{
  "model": "image VAE",
  "encoder_arch": "resnet",
  "encoder_weight_standardization": true,
  "encoder_kernel_size": 3,
  "encoder_widths": [80, 112, 176],
  "decoder_padding_mode": "reflect",
  "decoder_widths": [32, 64, 128],
  "decoder_attention": true,
  "init": "torch_default",
  "residual_init": "zero_last",
  "beta1": 0.95,
  "shampoo_beta": 0.95,
  "eps": 1e-08,
  "adamw_weight_decay_other_params": 0.01
}
Rows from block 5 of the encoder of a small image VAE, named by matrix and row number. Rows with one number belong to one channel. Each number is 500 + 25 x the weight over its row's rms, rounded and kept within 0 to 999. All counts start at 0. Numbers have three digits each.
After each channel's rows are labels from the 100 images, of 14976, where the channel reaches its highest value: "responds to" is what is common among them; "patch colour" is the nearest of a few named colours to the mean colour under the peak. Only what is clearly more common there than usual is listed. The data: capsule endoscopy frames (Kvasir-Capsule).
# convs0: first 3x3 conv (encoder.blocks.5.convs.0.weight, 112x112x3x3, standardized in use, each kernel summed), inputs 0-55
# convs1: second 3x3 conv (encoder.blocks.5.convs.1.weight, 112x112x3x3, standardized in use, transposed, each kernel summed), outputs 0-55

convs0.37:512509545503536507419478474507503540515498498511488500551525470489469484500500507498524474491447480550508496491473500498454506536485532471551482494489512522516520512465
convs1.37:513528486443554521501504528493506534472483482506498447478507496527580479505499494483509533501521513498523510513521524521515496474497531518491509529531514547492514531549
responds to: finding: ileocecal valve
patch colour: pink

convs0.29:504512499515555496512498498488546508534517480512521480443465514518510517509524515506488503522493513561470528498479514481513522530465526508517510464488465496503425491549
convs1.29:427508563525547496545495520507512438457486500478490484495475486517533566491516503512513504502445489547489521509497495504511498594522500470468512513500495486525534486492
responds to: finding: ileocecal valve
patch colour: black

convs0.35:447515457512486481471521552505477512478514497464514493487463484523491502510518496508527515492503483535529515502532498504508493487538493475513512456501501516503565497553
convs1.35:474478496501501495471496470510506500471514503489510578482507544486505487511490467551531512489511515473471496479554496507504450481525495469508539503540489496460484462508
responds to: finding: ileocecal valve
patch colour: pink

convs0.83:480477478490502510437483516462519534493511558495575503552472498528451527470505468501503513501485491464533506505486529504504485502486482493473507548500536488512556459455
convs1.83:470484492486462531516494504493491521544508446493503498485489525537523499543531530499503512483459518541466509471471472485521467462500494487508517455501499505480475518485
responds to: finding: pylorus
patch colour: pink; yellow

convs0.42:507502491448487491446521501468475465475502463467488544479465515510480540475501478517516510478481499517521506518478503507525504502510473481488510464502516506486557430513
convs1.42:448475487528509524473487504516510478500474490494497506497484463437481591485479498477513478476520459493490462514481458487470482506464506483479518505534525513490509496485
responds to: finding: ileocecal valve
patch colour: pink

convs0.34:490499491536521517412523506486533518516497431508538520475490481493482520489482506491508528494487494501467554502510521471467508510504480455488488493506525488489572487559
convs1.34:452508470500520498534498484490480507497521513494497492508462502509513474474529504440498500531496505530492575517482507531495518547514500514534480491502546475522548498503
responds to: finding: pylorus
patch colour: pink

convs0.74:503499418525463504496524462512520514522524471512515518508478487500450491514533514509493513512483519518504393503515492480506495514500499491432490472507524513521509518525
convs1.74:521512525463474481467454492465499512483516489526512499468534437496529519536475479472546511509498525533489503536480519497499520494524535536498491471505472497490471431513
responds to: finding: ileocecal valve
patch colour: pink; yellow

convs0.82:452456518509494529474482460472503461506475502522507512498588508515475512491515486507522513508482517473381515483482494515530490495495478484529512495504486504511524501505
convs1.82:575510504503522498483522552461483485502463489520524469507596504539521533460504511479477510464504483537555476467479488491466480483479520510481479494508482450493457483509
responds to: finding: pylorus
patch colour: pink

convs0.93:476516459501493489460503540523502562489480524501504529542482496500526499498492511519497481492521470506471478493507504501474488482489504525497519493516524500517524478683
convs1.93:499506486504521517503496452504510550538483485492572482494458469500476498531495495510486516480501495506511524515498499500499467474539511527488486521500503543505531524563
responds to: finding: ileocecal valve
patch colour: pink

convs0.36:458503468507444494438507527497481524483512484488520510515507500516506523503522506534528498499503522520512535523494520499481513488543504469453487482481503497510561474555
convs1.36:528498503474428496490507498430508509521522523523489512493505508499467511524531495522466501520526534494478529475489500510545555451503455466515515509438482502491497486477
responds to: finding: ileocecal valve
patch colour: pink; yellow

convs0.77:496477448470487504445494531477475468489500407495535503571504479491545517467486474487492525453486520529492481499516545485506503497484527504508492489525531508514534498513
convs1.77:526512494471476534536506490521499516514507536498482463451521519510450509513507507466485479486508476542467474499478526488475513504489484476480472492530454523496540505496
responds to: finding: pylorus
patch colour: pink

convs0.27:470532471519487484477513525514493478509522546489516520461482455495564502488481531515486493500468510496521517507531522467496511528481528487492453447498472511498485495505
convs1.27:508489534520537511492472508474531472479542476520501517524442489448463525530507498527518504500482515476491503502502480486514504474483427507533529512495491515513518506513
responds to: finding: pylorus
patch colour: pink

convs0.31:495525488500526489499486499496511499523491464496513471463438536499508499530521496514479448488519510557467495471503489521494503512544523518530497432496495511504453492584
convs1.31:491479569480461504520490524468514449484443526485487491467428444483491513488476498502471516497478483566488477494493484515479497594506494557528501502469462506498482546506
responds to: finding: ileocecal valve
patch colour: black

convs0.102:480463443485460482469474483491484552505504472480516551499476477509506504503501489532475490509471489508452429501517514535479531503515474483503505538498520492488506494522
convs1.102:502496500510524535456498517526509505513528540524553564498507470522494495468494482504497468503502512494513478513521551529511487492486523540517522440499449500501503461445
responds to: finding: ileocecal valve
patch colour: pink

convs0.50:508487487496504501498505457509502493495505490479454554475489511529456536461509470516519500505483483550413501499468492513478494481556499481482495503516492493548557451481
convs1.50:469506515482539501468500517509470500516457483475500467506450518534522572534494487458513512505470514446518468499528549495497475520512496539515517502545547502516458507478
responds to: finding: ileocecal valve
patch colour: pink; yellow

convs0.12:516490527494479477446490496503486518499494462509509519483500469464479484514481486518516495546465547551505485495506496457492485508505485455501437508496523501531510515420
convs1.12:486501504482521495523482529491518519467456519503492522531515517491518515470512488532523507499535521498515511503509531506528510512521539552558519515526472494541526507450
responds to: finding: ileocecal valve
patch colour: orange

convs0.58:471489470495489519481496571483513580487488495506537489504533505492523494519495509470496479494492515517452537498507522510509510522477488491481495573474507495518501551519
convs1.58:555494527539478493493490467507505515445526488511514473488560506508497532499508507492502482503445467547534485510513488486504484475467495511528506462473507501487462482537
responds to: finding: pylorus
patch colour: pink

convs0.103:506523499503524522492521518490519531535492514479491515507438473460514482487495447530499519446479500477536472503473550556473491513455476487521501498526516481551499486487
convs1.103:469498523498548477512472468514539531506501468490536533483481472522465472491466496463487450482520516476517556524496503521494485478474505463472483572495504480467510505519
responds to: finding: ileocecal valve; finding: pylorus
patch colour: pink

convs0.53:499488521505505509443487468478483527500524431488498530490507499511468489504540529493496476507476539532464477486481470515536532545506499469450473518519533507535510511406
convs1.53:467480474503509453515493525481489528535579484470489519496480444513544475507509492454516491516540504510493511519507488501520516492514439495520500503539517493530523482489
responds to: finding: ileocecal valve
patch colour: black

convs0.55:493527571513507514494504446509524533502494515510495473468500525501501499493508526510492514487503475598473525506511499476497489496516503525495485477504481507493437475631
convs1.55:524478513441467467520481533473502469502458533494479481477475491450507473482490481534497484501512497456493489501501489518502475516463510509495487492496468476487481529491
responds to: finding: ileocecal valve
patch colour: black

convs0.61:498489449492482491515478540471506555496469512488480512497487489509529479490504508533476505478497497510509488491517517576492489566471520510532456433453524503487494525577
convs1.61:514519539495555511494494464514503530487487493532495490508499512498513551459490521484496533510447498557499514501494489441501482482478509504445502541464481453534484475518
responds to: finding: pylorus
patch colour: pink

convs0.54:515500459499501501485511498508509488496496442496497496444490485523483506492517485497499510477500506458474474512499492510475499488499498487475497464509493485489621450544
convs1.54:485505491514498474470509500502459512484527501475433487523489483500501450489507503518512524514452502468491471491515530511494528513520477496497502525524517462532450505467
responds to: finding: ileocecal valve
patch colour: pink

convs0.28:498492428511488480476530502514503522495529436495487503506503480536461507510520495481484515497517529414462509501481505532504495504512503490456482439487522495490570511476
convs1.28:443488547514487519489512511517493516511509503501478461476514454506528516515492503476476503461511498481530531495481488509496457534474509560496510531491485470525479468467
responds to: finding: ileocecal valve
patch colour: pink

convs0.57:460497570487455506481488491482516493484483460492523515526526498498495472515489477519501533501510509489463452503495483451487488521507490507525517485484520504492560511648
convs1.57:516477444513448520518502497521491463491493525472545517486507500485490439460498493481488495504459516563484495500526512500500443495479471527484520484465510507509508492531
responds to: finding: ileocecal valve
patch colour: pink

convs0.43:467506519501497482442509495472474409473534492482523525448477498534491496483486517493497480521478511514508469518479491538529475490515514487526499435494494515489526483590
convs1.43:536502506490512498494508499539529426497523501549497522514469516527509528547489528465494477497548478529490489487482458484470511532489479493545492510517508515507543479522
responds to: finding: ileocecal valve
patch colour: orange

convs0.8:537536496517516487455504505522503499543494498537509495538440472408520471503519537468492510500489501418496504460539507507482487511488520500530496473497524504481522484531
convs1.8:446538517545482533479529553505525491528468506498534517499441493439482517529504496493492490493510495526518499502511496508492478470480498501469482529471477470476450511507
responds to: finding: pylorus
patch colour: pink

convs0.23:455504514511508510460498445528519483521479492482459511570555484502458516464518482507517495509514474480477508506495490487514470484531504540511516490503475505519502420540
convs1.23:563498505475523497491491548531504479494433498522517520491563509574503527521506503550472484497494496508521500519483511521527436481485495527480501518479522506455484513509
responds to: finding: pylorus
patch colour: pink

convs0.99:479489467509568483508507520481474563473471600506496531549498477525473534518506505521501525523500483465544493506508483493508483476493505441510488518486526488482459527492
convs1.99:515497533548509490510492496447540555501502428538481537486502523497530501505514519459501482482512497493484512510498452522510490536491476484496510519504508495505528506520
responds to: finding: pylorus
patch colour: black

convs0.41:466495484499538502481503498483497488489492451497565540496471511507502502526476492488515496499484505523451512526468481527493496506478492473490484478504461511515556470505
convs1.41:535503532521517516474503500523505461518487521503484513507500510513479486504493501515531500535537517482505503520522509482523511500520520518562515495507528513509474474514
responds to: finding: ileocecal valve
patch colour: pink

convs0.92:526500502464515501537519470494487540509502486518482518470477487453464464496511551534551516534524505508495503503521521535461510505484489466497475545526528529501454546437
convs1.92:509514491510551505503528514536501520468536529502446511519551511405518462476509515547510528513508501508525529488513496556511536529485517513497522522518496497508487482498
responds to: finding: pylorus
patch colour: pink; grey

convs0.2:519500540509504488528527555503511528470509516468500514475503520549476477494535500534488508550478540486504509505474488467508501506519463443501545523466521497527548534469
convs1.2:473530479483501496448506457532464485507463522487522506515493522542536549520513499519498496528509511499482491493516518505505522444515511489502518501482475511491494435495
responds to: finding: ileocecal valve
patch colour: pink