A small image VAE, trained from scratch: decoder widths [32, 64, 128].
Rows from block 2 of the decoder of a small image VAE, named by matrix and row number. Rows with one number belong to one channel. Each number is 50 + 12 x the weight over its row's rms, rounded and kept within 0 to 99. All counts start at 0.
Before each channel's rows are labels from the 100 images, of 14976, where the channel reaches its highest value: "colour at peak" is the nearest of a few named colours to the mean colour under the peak; "top examples" is what is common among them. Only what is clearly more common there than usual is listed. The data: capsule endoscopy frames (Kvasir-Capsule). In brackets: how many of the 100, against the usual share in percent.
# convs0: first 3x3 conv (decoder.mid.2.convs.0.weight, 128x128x3x3, each kernel summed), inputs 64-127
# convs1: second 3x3 conv (decoder.mid.2.convs.1.weight, 128x128x3x3, transposed, each kernel summed), outputs 64-127

colour at peak: grey (27 vs 9)
top examples: finding: pylorus (26 vs 3.4)
convs0.74:56 61 42 49 46 42 44 73 45 65 37 70 51 68 55 45 29 57 54 55 46 45 46 47 49 42 67 39 68 50 44 36 50 42 54 44 46 40 59 59 56 48 77 59 60 84 33 44 55 51 13 53 51 53 62 28 66 37 67 52 39 49 43 52
convs1.74:54 50 51 41 49 54 53 16 41 36 48 46 50 63 47 50 52 59 40 36 51 62 30 52 38 52 49 56 47 63 40 41 44 63 41 51 41 59 59 40 63 53 48 42 34 71 56 23 33 55 57 58 50 31 32 33 46 66 54 33 33 33 46 51

colour at peak: grey (27 vs 9)
top examples: finding: pylorus (25 vs 3.4)
convs0.2:60 70 45 53 45 39 44 52 55 34 72 62 45 49 38 55 50 48 57 51 62 23 51 52 57 62 32 57 69 53 62 65 58 60 41 59 35 74 41 62 61 40 46 47 41 68 49 62 55 55 35 59 38 38 47 63 40 47 34 53 44 48 47 50
convs1.2:66 41 29 48 43 66 73 47 58 45 52 64 42 71 50 41 48 60 65 30 68 70 64 80 40 66 55 44 47 40 64 52 41 44 67 49 64 56 60 61 47 48 39 57 51 69 52 53 50 48 76 54 37 31 29 65 27 57 61 32 43 38 65 57

colour at peak: pink (51 vs 0.7)
top examples: finding: pylorus (33 vs 3.4)
convs0.89:45 32 60 54 46 42 61 60 47 59 42 65 60 42 51 42 71 44 56 28 47 38 44 51 60 55 49 54 51 28 38 66 50 35 29 51 55 52 40 36 58 60 53 54 58 20 38 57 48 40 51 39 55 52 54 46 45 49 48 38 51 62 24 53
convs1.89:63 39 37 63 52 71 43 52 43 43 53 40 40 56 46 69 30 50 44 50 53 51 58 35 32 65 41 43 51 38 62 40 42 60 60 49 73 61 59 66 43 47 49 71 36 29 43 49 44 57 64 43 61 41 44 49 56 45 56 57 40 64 41 35

colour at peak: pink (25 vs 0.7)
top examples: finding: pylorus (31 vs 3.4)
convs0.20:66 41 45 44 40 37 55 31 50 58 51 62 61 60 57 33 50 57 42 30 36 32 45 33 44 45 72 45 55 69 59 55 59 32 61 42 61 34 42 51 48 48 58 62 57 56 22 51 56 58 18 56 33 56 62 31 53 42 74 56 46 42 49 52
convs1.20:50 60 39 72 43 41 39 56 43 69 55 67 41 35 62 67 46 47 66 29 56 62 41 62 41 62 52 44 34 35 57 30 56 69 53 45 52 57 63 61 50 45 58 55 52 54 49 65 46 73 52 32 42 30 60 66 39 75 51 43 65 48 46 52

colour at peak: pink (58 vs 0.7)
top examples: finding: pylorus (29 vs 3.4); finding: foreign body (28 vs 1.6)
convs0.7:45 41 74 48 57 45 22 50 61 68 44 64 51 44 46 39 44 78 54 33 54 46 46 49 52 36 44 44 69 47 47 36 61 62 40 64 39 27 58 23 61 58 48 54 52 35 56 48 26 51 46 60 25 43 82 44 38 50 51 53 50 50 48 42
convs1.7:49 51 49 52 44 58 73 49 54 30 67 75 44 60 59 41 51 53 47 60 50 45 56 50 57 48 50 57 57 58 61 67 59 39 64 55 55 84 62 84 61 33 44 48 46 60 44 56 75 48 61 59 56 83 41 50 65 52 62 40 47 49 45 55

colour at peak: grey (49 vs 9)
top examples: finding: pylorus (42 vs 3.4)
convs0.119:41 53 53 33 42 39 56 43 64 37 46 67 54 63 66 39 47 53 72 38 43 26 53 48 65 49 62 56 50 32 48 69 75 16 40 56 47 49 61 78 48 48 63 53 56 64 35 47 75 74 50 53 43 47 42 56 34 42 59 57 60 60 59 51
convs1.119:55 47 17 57 43 47 40 41 31 58 49 52 46 51 40 71 35 45 60 52 37 36 51 26 61 44 62 40 45 24 48 43 60 44 71 50 64 51 54 38 43 52 69 51 32 38 28 63 32 67 45 43 53 23 55 44 45 30 47 56 53 59 43 30

colour at peak: black (65 vs 3.8)
top examples: finding: pylorus (27 vs 3.4)
convs0.73:50 46 46 48 43 38 56 47 57 26 59 49 29 49 56 42 55 46 75 26 37 60 44 56 55 46 55 43 53 54 40 50 49 48 55 54 65 58 35 69 37 41 82 66 78 68 45 65 37 45 40 52 50 44 54 64 74 57 67 48 60 42 32 76
convs1.73:38 46 58 36 51 66 38 31 40 57 45 50 42 31 60 65 74 39 65 53 30 55 53 68 78 58 50 58 54 33 43 29 41 38 53 43 56 51 57 46 26 64 58 44 52 39 20 38 53 52 90 59 53 34 61 57 31 36 36 56 57 48 73 39

colour at peak: black (32 vs 3.8)
top examples: finding: pylorus (26 vs 3.4)
convs0.114:40 72 46 42 54 35 47 42 48 50 39 54 55 70 51 64 62 36 76 61 43 61 58 41 55 54 47 34 64 64 41 52 25 45 63 34 51 76 49 45 65 57 49 50 48 53 18 48 42 33 22 55 44 49 58 52 60 44 52 52 58 62 37 91
convs1.114:50 33 58 71 56 63 84 63 48 37 52 54 50 54 67 46 46 60 70 55 63 52 58 37 45 40 49 42 67 37 52 58 52 62 76 55 49 72 44 45 62 54 62 58 53 75 33 41 39 68 64 46 74 33 49 54 50 56 60 53 76 54 50 44

colour at peak: pink (38 vs 0.7)
top examples: finding: pylorus (29 vs 3.4)
convs0.21:44 62 61 36 44 38 42 36 43 61 62 55 46 47 56 61 38 56 63 44 66 58 31 51 52 51 41 44 52 41 46 48 41 56 42 54 51 52 62 80 51 57 63 42 42 49 40 43 32 50 16 44 43 39 38 32 68 71 47 65 42 59 48 63
convs1.21:53 41 51 47 46 56 67 57 47 40 45 51 47 55 57 21 79 53 50 49 59 50 55 32 37 34 39 36 64 50 50 37 47 46 47 60 71 76 52 63 59 35 45 66 50 41 62 40 51 21 58 66 72 48 39 44 71 64 38 54 35 71 34 43