config = dict(
    image_size=48,
    crop_scale_min=1,
    encoder_depths=[3, 6, 6],
    decoder_padding_mode='reflect',
    decoder_blocks_per_level=3,
    decoder_upsampling='nearest_conv',
    kl_weight=0.001,
    shampoo_beta=0.95,
    max_precond_dim=1024,
    epochs=29.7,
    weight_decay=0.2,
)
Rows from block 5 of the encoder of a small image VAE, named by matrix and row number. Rows with one number belong to one channel. Each number is 128 + 24 x the weight over its row's rms, rounded and kept within 0 to 255. All counts start at 0. Numbers have three digits each.
After each channel's rows are labels from the 100 images, of 14976, where the channel reaches its highest value: "responds to" is what is common among them; "place" is the part of the image that holds the peak. Only what is clearly more common there than usual is listed. The data: capsule endoscopy frames (Kvasir-Capsule). In brackets: how many of the 100.
# convs0: first 3x3 conv (encoder.blocks.5.convs.0.weight, 112x112x3x3, standardized in use, each kernel summed), inputs 56-111
# convs1: second 3x3 conv (encoder.blocks.5.convs.1.weight, 112x112x3x3, standardized in use, transposed, each kernel summed), outputs 56-111

convs0.83:092112120138111105119117111110117153104138111111136106074142154145121152098117076141137126131150135107117145131131164124135130163102150094108161118147108136108111134128
convs1.83:133140143154121120167160088146118130151113128131142157116205163059141130131111120140104167151155126128107101111105116130129123164136125130099132107165156119162093085108
responds to: finding: pylorus (28)
place: bottom left (57)

convs0.93:121118124117118131119128141112109128162132123125125120119148131109108151124120104101132123142124142111093141123111149136115108133124133123104119094111120123132129106136
convs1.93:080120129151123141132127115208131132117172107137135143133145080128130120076119113089136097111125116100119104137058148130121124101141127094098118111121129136130129184129
responds to: finding: ileocecal valve (56)
place: top left (37); bottom right (32)

convs0.9:138145109119083124139114172119123106135158139130150225103138098139135114122125123135108143118141131127156185171117135085161111106178126123136109121111132113153122149121
convs1.9:126134126143120111097137115192106112125118116112142066153092143091140119102129102112116111130077111126129182073127141152113106096135121098128125110099123134059088119132
responds to: finding: pylorus (36)
place: bottom left (43)

convs0.7:148112136129148137132110105136112089165139127116064127109138104158128098131158079095129123104080151129111139128105154119121147136150151122103121172123104168136135168127
convs1.7:124136135151164145105111141143135108121121112143148136105160138103135110097126150130088148107137157193121149181144140138159148142146123105132136134168152118075175125143
responds to: finding: pylorus (26)
place: middle left (29)

convs0.61:140111144124136116090090137141165102136107158116122149148107127113142127090144192108096158107149137155104121105136160108130128118104134139114115131119117120131116129132
convs1.61:132104112082122168140149129127171114109121145097110101111116135124101106095113084118146151104116130166069162134142132109145144131166118154140131135086110132107105144139
responds to: finding: pylorus (40)
place: bottom left (34); bottom right (30)

convs0.58:145118100121150139094112115160100121117122156170138149132140118128116064093127160146103147079160127115140092107116112102158135103139136144087120136133065130115130130131
convs1.58:128119157132138151179124129146078118114095170119100110121122155108130110130133118112097153209092136134110108142134150137143142156112145152064129139149152124115150114122
responds to: finding: pylorus (29)
place: bottom left (44)

convs0.102:133091151121102128127158126128109133133141132083146143147109139181111160130115109118147135163131147120112163137106155106120146133146136135178146141163152179171177126080
convs1.102:118123079144150160194164101106119168136110153116122112131095087177131139119145137112128082113108117118132128128117157125135122086124119128110128138085114133106113125138
responds to: finding: ileocecal valve (43)
place: bottom right (95)

convs0.103:137127146138113145110143128149116137111183141125106092106132135167118090138140062126118131149144160145089144137114146090126154137153140132147121145112173170146148107110
convs1.103:100144151103134152197111184153114121143140106136125147130142160117136159151109130104123131109137093115078126135152098102175108103136122142136111157135140121122129126110
responds to: finding: ileocecal valve (45); finding: pylorus (27)
place: top left (71)

convs0.48:126167103136118173130129156130134128131122149159130156169146103130100122130118173123094135140131141139124116145106123072139139128121152137109104144076163117163141092120
convs1.48:135106115135116134053118114122117095089132154107125107133133123141119111125120116055116118106114117153157111117110126135099104153114128126114112140124051127167153158135
responds to: finding: ileocecal valve (37)
place: bottom right (44)

convs0.29:123116110146112092074133084144154130137128147130121112144159105123146138140148084153144174129158120091149140121100146134126118119143123143139141049134092116146125123099
convs1.29:151132139148117135155142160114139129123142143113122147162156098108146139154151146174144132110128135148115136129131121115127140155104127145137140145169091133139139150125
responds to: finding: ileocecal valve (60)
place: centre (41)

convs0.74:141121143140134130135116128142115119132145144135121114118144142108130146143149033145112143106120128148043132143139142109137144135092110143139136135129119131119131087127
convs1.74:118139134123134088149104104119115129136129178135120147124068114161129151136131116103143085109108147092174110103151099117112139056139139134122121135113161138137117118132
responds to: finding: ileocecal valve (33)
place: bottom right (77)

convs0.45:133155092085107133092133100105126123137099110129095111146124147103091166119105089084122128153138126124150167128116224156104145153108137133130137104110162131132120116132
convs1.45:140122164123121136159110125140099087081104127133133118137109118139147125122107136110178149092165147136155178145116104124133102128133147134134104118083090160112143125151
responds to: finding: ileocecal valve (30)
place: bottom left (32)

convs0.23:152131110127098126154151083104148150105120143116104081152149092154135112121112091150151108155147126113164172106124141149144153142110151103142137134144162138111130134102
convs1.23:112120136111120117103110152127175133162149147132140124122146095103133117088137117163120171077113126116157179095099146138108121116142125110160134121141096135119110119117
responds to: finding: pylorus (36)
place: bottom left (28)

convs0.41:133117130131120110101127125118127164146130098136135159134116127157133145066111051123149227152137109163143129146130125143126145097101116088111116113166121124131101092127
convs1.41:103107110108127123094109154148121147112063130132118095102089111166137137117095147148111148119143153214169176064131165119148132095176133099147132139154108132153102158122
responds to: finding: ileocecal valve (32)
place: bottom right (44)

convs0.36:087145115131092128085107127102105122137078114117115114095116144107104192126087083100138134114114142141132121128099195135140126140145148135126153109164164113136127105134
convs1.36:137129167143170131127134118107112143168154120152109117149087100122154117145101131106129131168100118162125131147120123128166125121165149128166150140146092081096149120111
responds to: finding: ileocecal valve (29)
place: bottom left (27)

convs0.42:107132117136128161138139137115112159135134112102117130141125105110112233107145078159136123156102117130124107128121191150117158139109136139138110102141155108142142130118
convs1.42:153157119111117116120147136117120143148134097098111147140121122150109135142131123190100120054157126145148105121137127123121119122127120120167151129112123115194192137136
responds to: finding: ileocecal valve (30)
place: bottom right (33); bottom left (32)

convs0.57:131151117146140121092112173122117117134112137111146151114129146107117147127102148125123134142140119104129126133105139130119113147107145124115113144108123140124096093114
convs1.57:127125117136139111102147087152138118139144144115123116134145099167099090113078115142172188104119109105099148166109128140142149172113142181138163129113128134137104143146
responds to: finding: ileocecal valve (28)
place: top left (69)

convs0.79:117125114122138118142106169119123156115138120125118104141125136115103148125151114095112122121125109145107110120121221143135119140132138121109130109128116123117092111120
convs1.79:138144167150135137154129090134152202127146104158150162143150134129160126156131101146091145156156158131143068142151129122144154130187143148141131155143144144149125132125
responds to: finding: ileocecal valve (31)
place: bottom right (37)

convs0.34:113150134144102124122112186120096151158143126118133118160122120158146134097131078148116123143135144125158093120113147081112126144178142127089134150145134127131130112122
convs1.34:086115127132108110137135092165122103114161094111127136125084130106140124064128141128115166123152135149073043088143137145107127140116116132112138121129111129124140156146
responds to: finding: pylorus (30)
place: bottom left (37)

convs0.59:141120143143133136135122139142120122139142143134114117113147144098128138143164036135116142104117137125036126142142144115135131151093111142133139134122107134115138089126
convs1.59:122124119127109136146117089141114111114137126151128119162121146128131125147148140139120190174146134087124098116130115131123105122129119113150116147134169113137139138136
responds to: finding: ileocecal valve (39)
place: bottom right (100)

convs0.55:115139132149134125083124131111143126124119120133135149144139102147132155120161165124114118103133121092144107115108147122139129139160121116100135105113110107111112128129
convs1.55:099103086103117116134098156129113118105142109107100112096079188120093121090104139102117118125123106092054143106113078128116113131142090108124113118111130108127092119084
responds to: finding: ileocecal valve (83)
place: centre (50)

convs0.80:103125143176157129131116113123132114084087124139130115137171135112116178137148159121141152116101131154098137119128132148160134166120113128128137144122155100149112104129
convs1.80:110127102165100126113118139152139115147170127115135135111143120167109186085142130113158098091106115124071130118089115117155117149119136118091143149092142113145085138126
responds to: finding: ileocecal valve (31)
place: top right (60); bottom right (29)

convs0.35:109142114108115109100108170118129130140109105108131093113088139122081168131102067092112126142146137153114096123078208133136137116126152125133129103127175122116132116116
convs1.35:122142130111116091130114103114152142143099149157096133117113137132122121116139130095108097127077134162128069156117103123145125088141166137114144146155076150171088160141
responds to: finding: ileocecal valve (31)
place: bottom left (34); bottom right (30)

convs0.54:111128116142129127124137168105119148140090114123117103152128117114133222119128064121144119135125119098123137118129189116102123165114116117130120127138097107105132126121
convs1.54:135117123108132131126132113090089135111117134112144165129163156172121134142137137130103054203140118142072154134143119139119132187086095164135121120134145107115131115103
responds to: finding: ileocecal valve (45)
place: bottom right (58)

convs0.6:141135072135128136146158118112083161113120129128132138083150134133120025127150113117136140128104081175119151116134099153152144133113105122087141140126168114106091141116
convs1.6:128098129121127130068099138114126110099118141128117131095122123123125099106109133078130131058138124147100176150134156059122144078113126139108130125102080126111056160114
responds to: finding: foreign body (26)
place: bottom left (29)

convs0.43:109137129106104119135131121187132150160120131126128152127123148155135128126109081113140106125141149170116137139134161126129126108137127181116135086137101126143139152127
convs1.43:102117114125117099068130143136121154141162138137095118137148109188095119132132140128118160132127164202101163090113130130152134108115129152157163123154135136113136148128
responds to: finding: ileocecal valve (41)
place: bottom left (68)

convs0.82:118113156136125107115120196138125108092120155135138146150134106125137114135150094147104132094114121107145131130145180129149135082126139129159116110122122121078148131125
convs1.82:127152148129125108133126070119133114118080144157125131116179147116141126134142130155137153126159142122123123157160123127111121154123128156127137118132120131152119096137
responds to: finding: pylorus (37)
place: bottom left (28)

convs0.77:116094130138128131073092135112115116125126157108127159116094153132120089127169117126116131130120124127135144149149173132140133120141181128103096152131082126131110144131
convs1.77:161127178122131165211089108124120114136142137110142098162118153064134099128148113131093127098156091128136143130132112130113139107155136131118139136111198143137148120148
responds to: finding: pylorus (49)
place: bottom left (43)

convs0.12:166113138139152129078141117118167131093160136152138120113119145122169114127112154157111135143176132151112132134136099167133132140139154136132136145109167189121133147171
convs1.12:138135139147141129207143160144122129171126141161123167150155096218180150149146140124141117123118132135136086141113161141151116103124125136131109141121154109125108149126
responds to: finding: ileocecal valve (46)
place: top right (65); top left (35)

convs0.53:127118154135104129066157104131134123107147149115125101123148124191158128130116104144140119123160131146120126124174120138150134143089127123151121125159128131110122128128
convs1.53:122154085096110115113104158130124148130114078089106132109124142059116103115125119130127133108136152068122112162109160129146132119167145113161123134126120165096121144120
responds to: finding: ileocecal valve (27)
place: top right (41); top left (29)

convs0.92:137151138148161142182147105136124144119160133122124097101078152162157088131138124129100124126138115140123149133129089091155129118164130129091144158110138112127115128120
convs1.92:159143139156157099133131133157161178143155129179141151158095146129129098140155127114129164103117137094124093134115155116146144136164138130116128140121136119138081148137
responds to: finding: pylorus (41)
place: bottom left (54)

convs0.99:120131112106140158133142150140121121128138136135128094095108132124138101125112067119127140129118142191119127121152145148133133119140129125094163130104150111119098090117
convs1.99:124158096140135170130147151109101163130107127104109138148078109107143116113098159126122144108168157167113105181155138124154142160120139183125159142132105153077099133121
responds to: finding: pylorus (25)
place: bottom left (50)

convs0.2:113148111133136128096124073134138120103114139119158107101086161137102062129108111148129130099139111144152112128137163081151163129155137128103117129136096137146107149116
convs1.2:139143129120122161123099222125131115144113170136149137140118135169103148113136146124116136069094135193148150135082164115130152153149136131128126113164119119133106143125
responds to: finding: ileocecal valve (42)
place: bottom right (98)

convs0.105:109099113135139142152152121174177105128132118127132109145148152114134110117110152138105109098107157143123079118114126099118093131105138131097117121136103114101145144162
convs1.105:131160139135137090136160136165155154144180153131136118122122110116105139151148114165131142099148123128179070129107124191151127134119144117084128125134144146172156113139
responds to: finding: pylorus (32)
place: bottom left (44)

convs0.31:169104091120142121113126165139156128161139129135121110153174095170115134147143106157139158130161146104095133122115135134135120112116126138126141074119101117163118106107
convs1.31:150118148135137127144094139127109143101115131132102151142146133121142126131125157132121078166132113152140120124156111132142131127106121148144135124130145121120131113110
responds to: finding: ileocecal valve (51)
place: bottom right (31)

convs0.18:124130095122128124089135090132118105134145139119148113156114179156095089177162135160146123118122111128163147141123150148111161161139158084112128137113173145139097135123
convs1.18:122116138123112114110105173171113109129096104109111120124109101077122084100108087142126166147135106122163113116149137111115126142130102111059115128097059111122064152105
responds to: finding: pylorus (34)
place: bottom left (27)

convs0.8:127135137118152162127137075117112100132168141112141130154154135131130065141156178114119132115111136151133121141124126084103120135102155129108148120114113121132120114121
convs1.8:119116126123130150076124163171131121141138124127117100120121131092116109110122096106141137140097112131173138098081132162119107093139101108122098097078130105096090106101
responds to: finding: pylorus (36)
place: bottom left (29)

convs0.28:082134133128120102140148123111125141119132126145129080134132128132164219098097086138137117146133126100148101125142150135106108139118131125141125132134119150117153132121
convs1.28:187121119125119129138116142059135140152072096129110172121116111113101124170147127111128167123115138095168078168124156126130142125101138110167137117100153121127131102143
responds to: finding: ileocecal valve (36)
place: bottom right (69)

convs0.50:121152169127135153121118136112118154142093126107146125120165089114151181115104078170123118139120137102140131129097172125115121132075122133117117117130125140133149116141
convs1.50:161140118138144122107132126086134129143162114125145147155164130156148142162073143118164092126099116136179125141112110148114127110145117095122132139155119137117154102146
responds to: finding: ileocecal valve (45)
place: bottom right (66)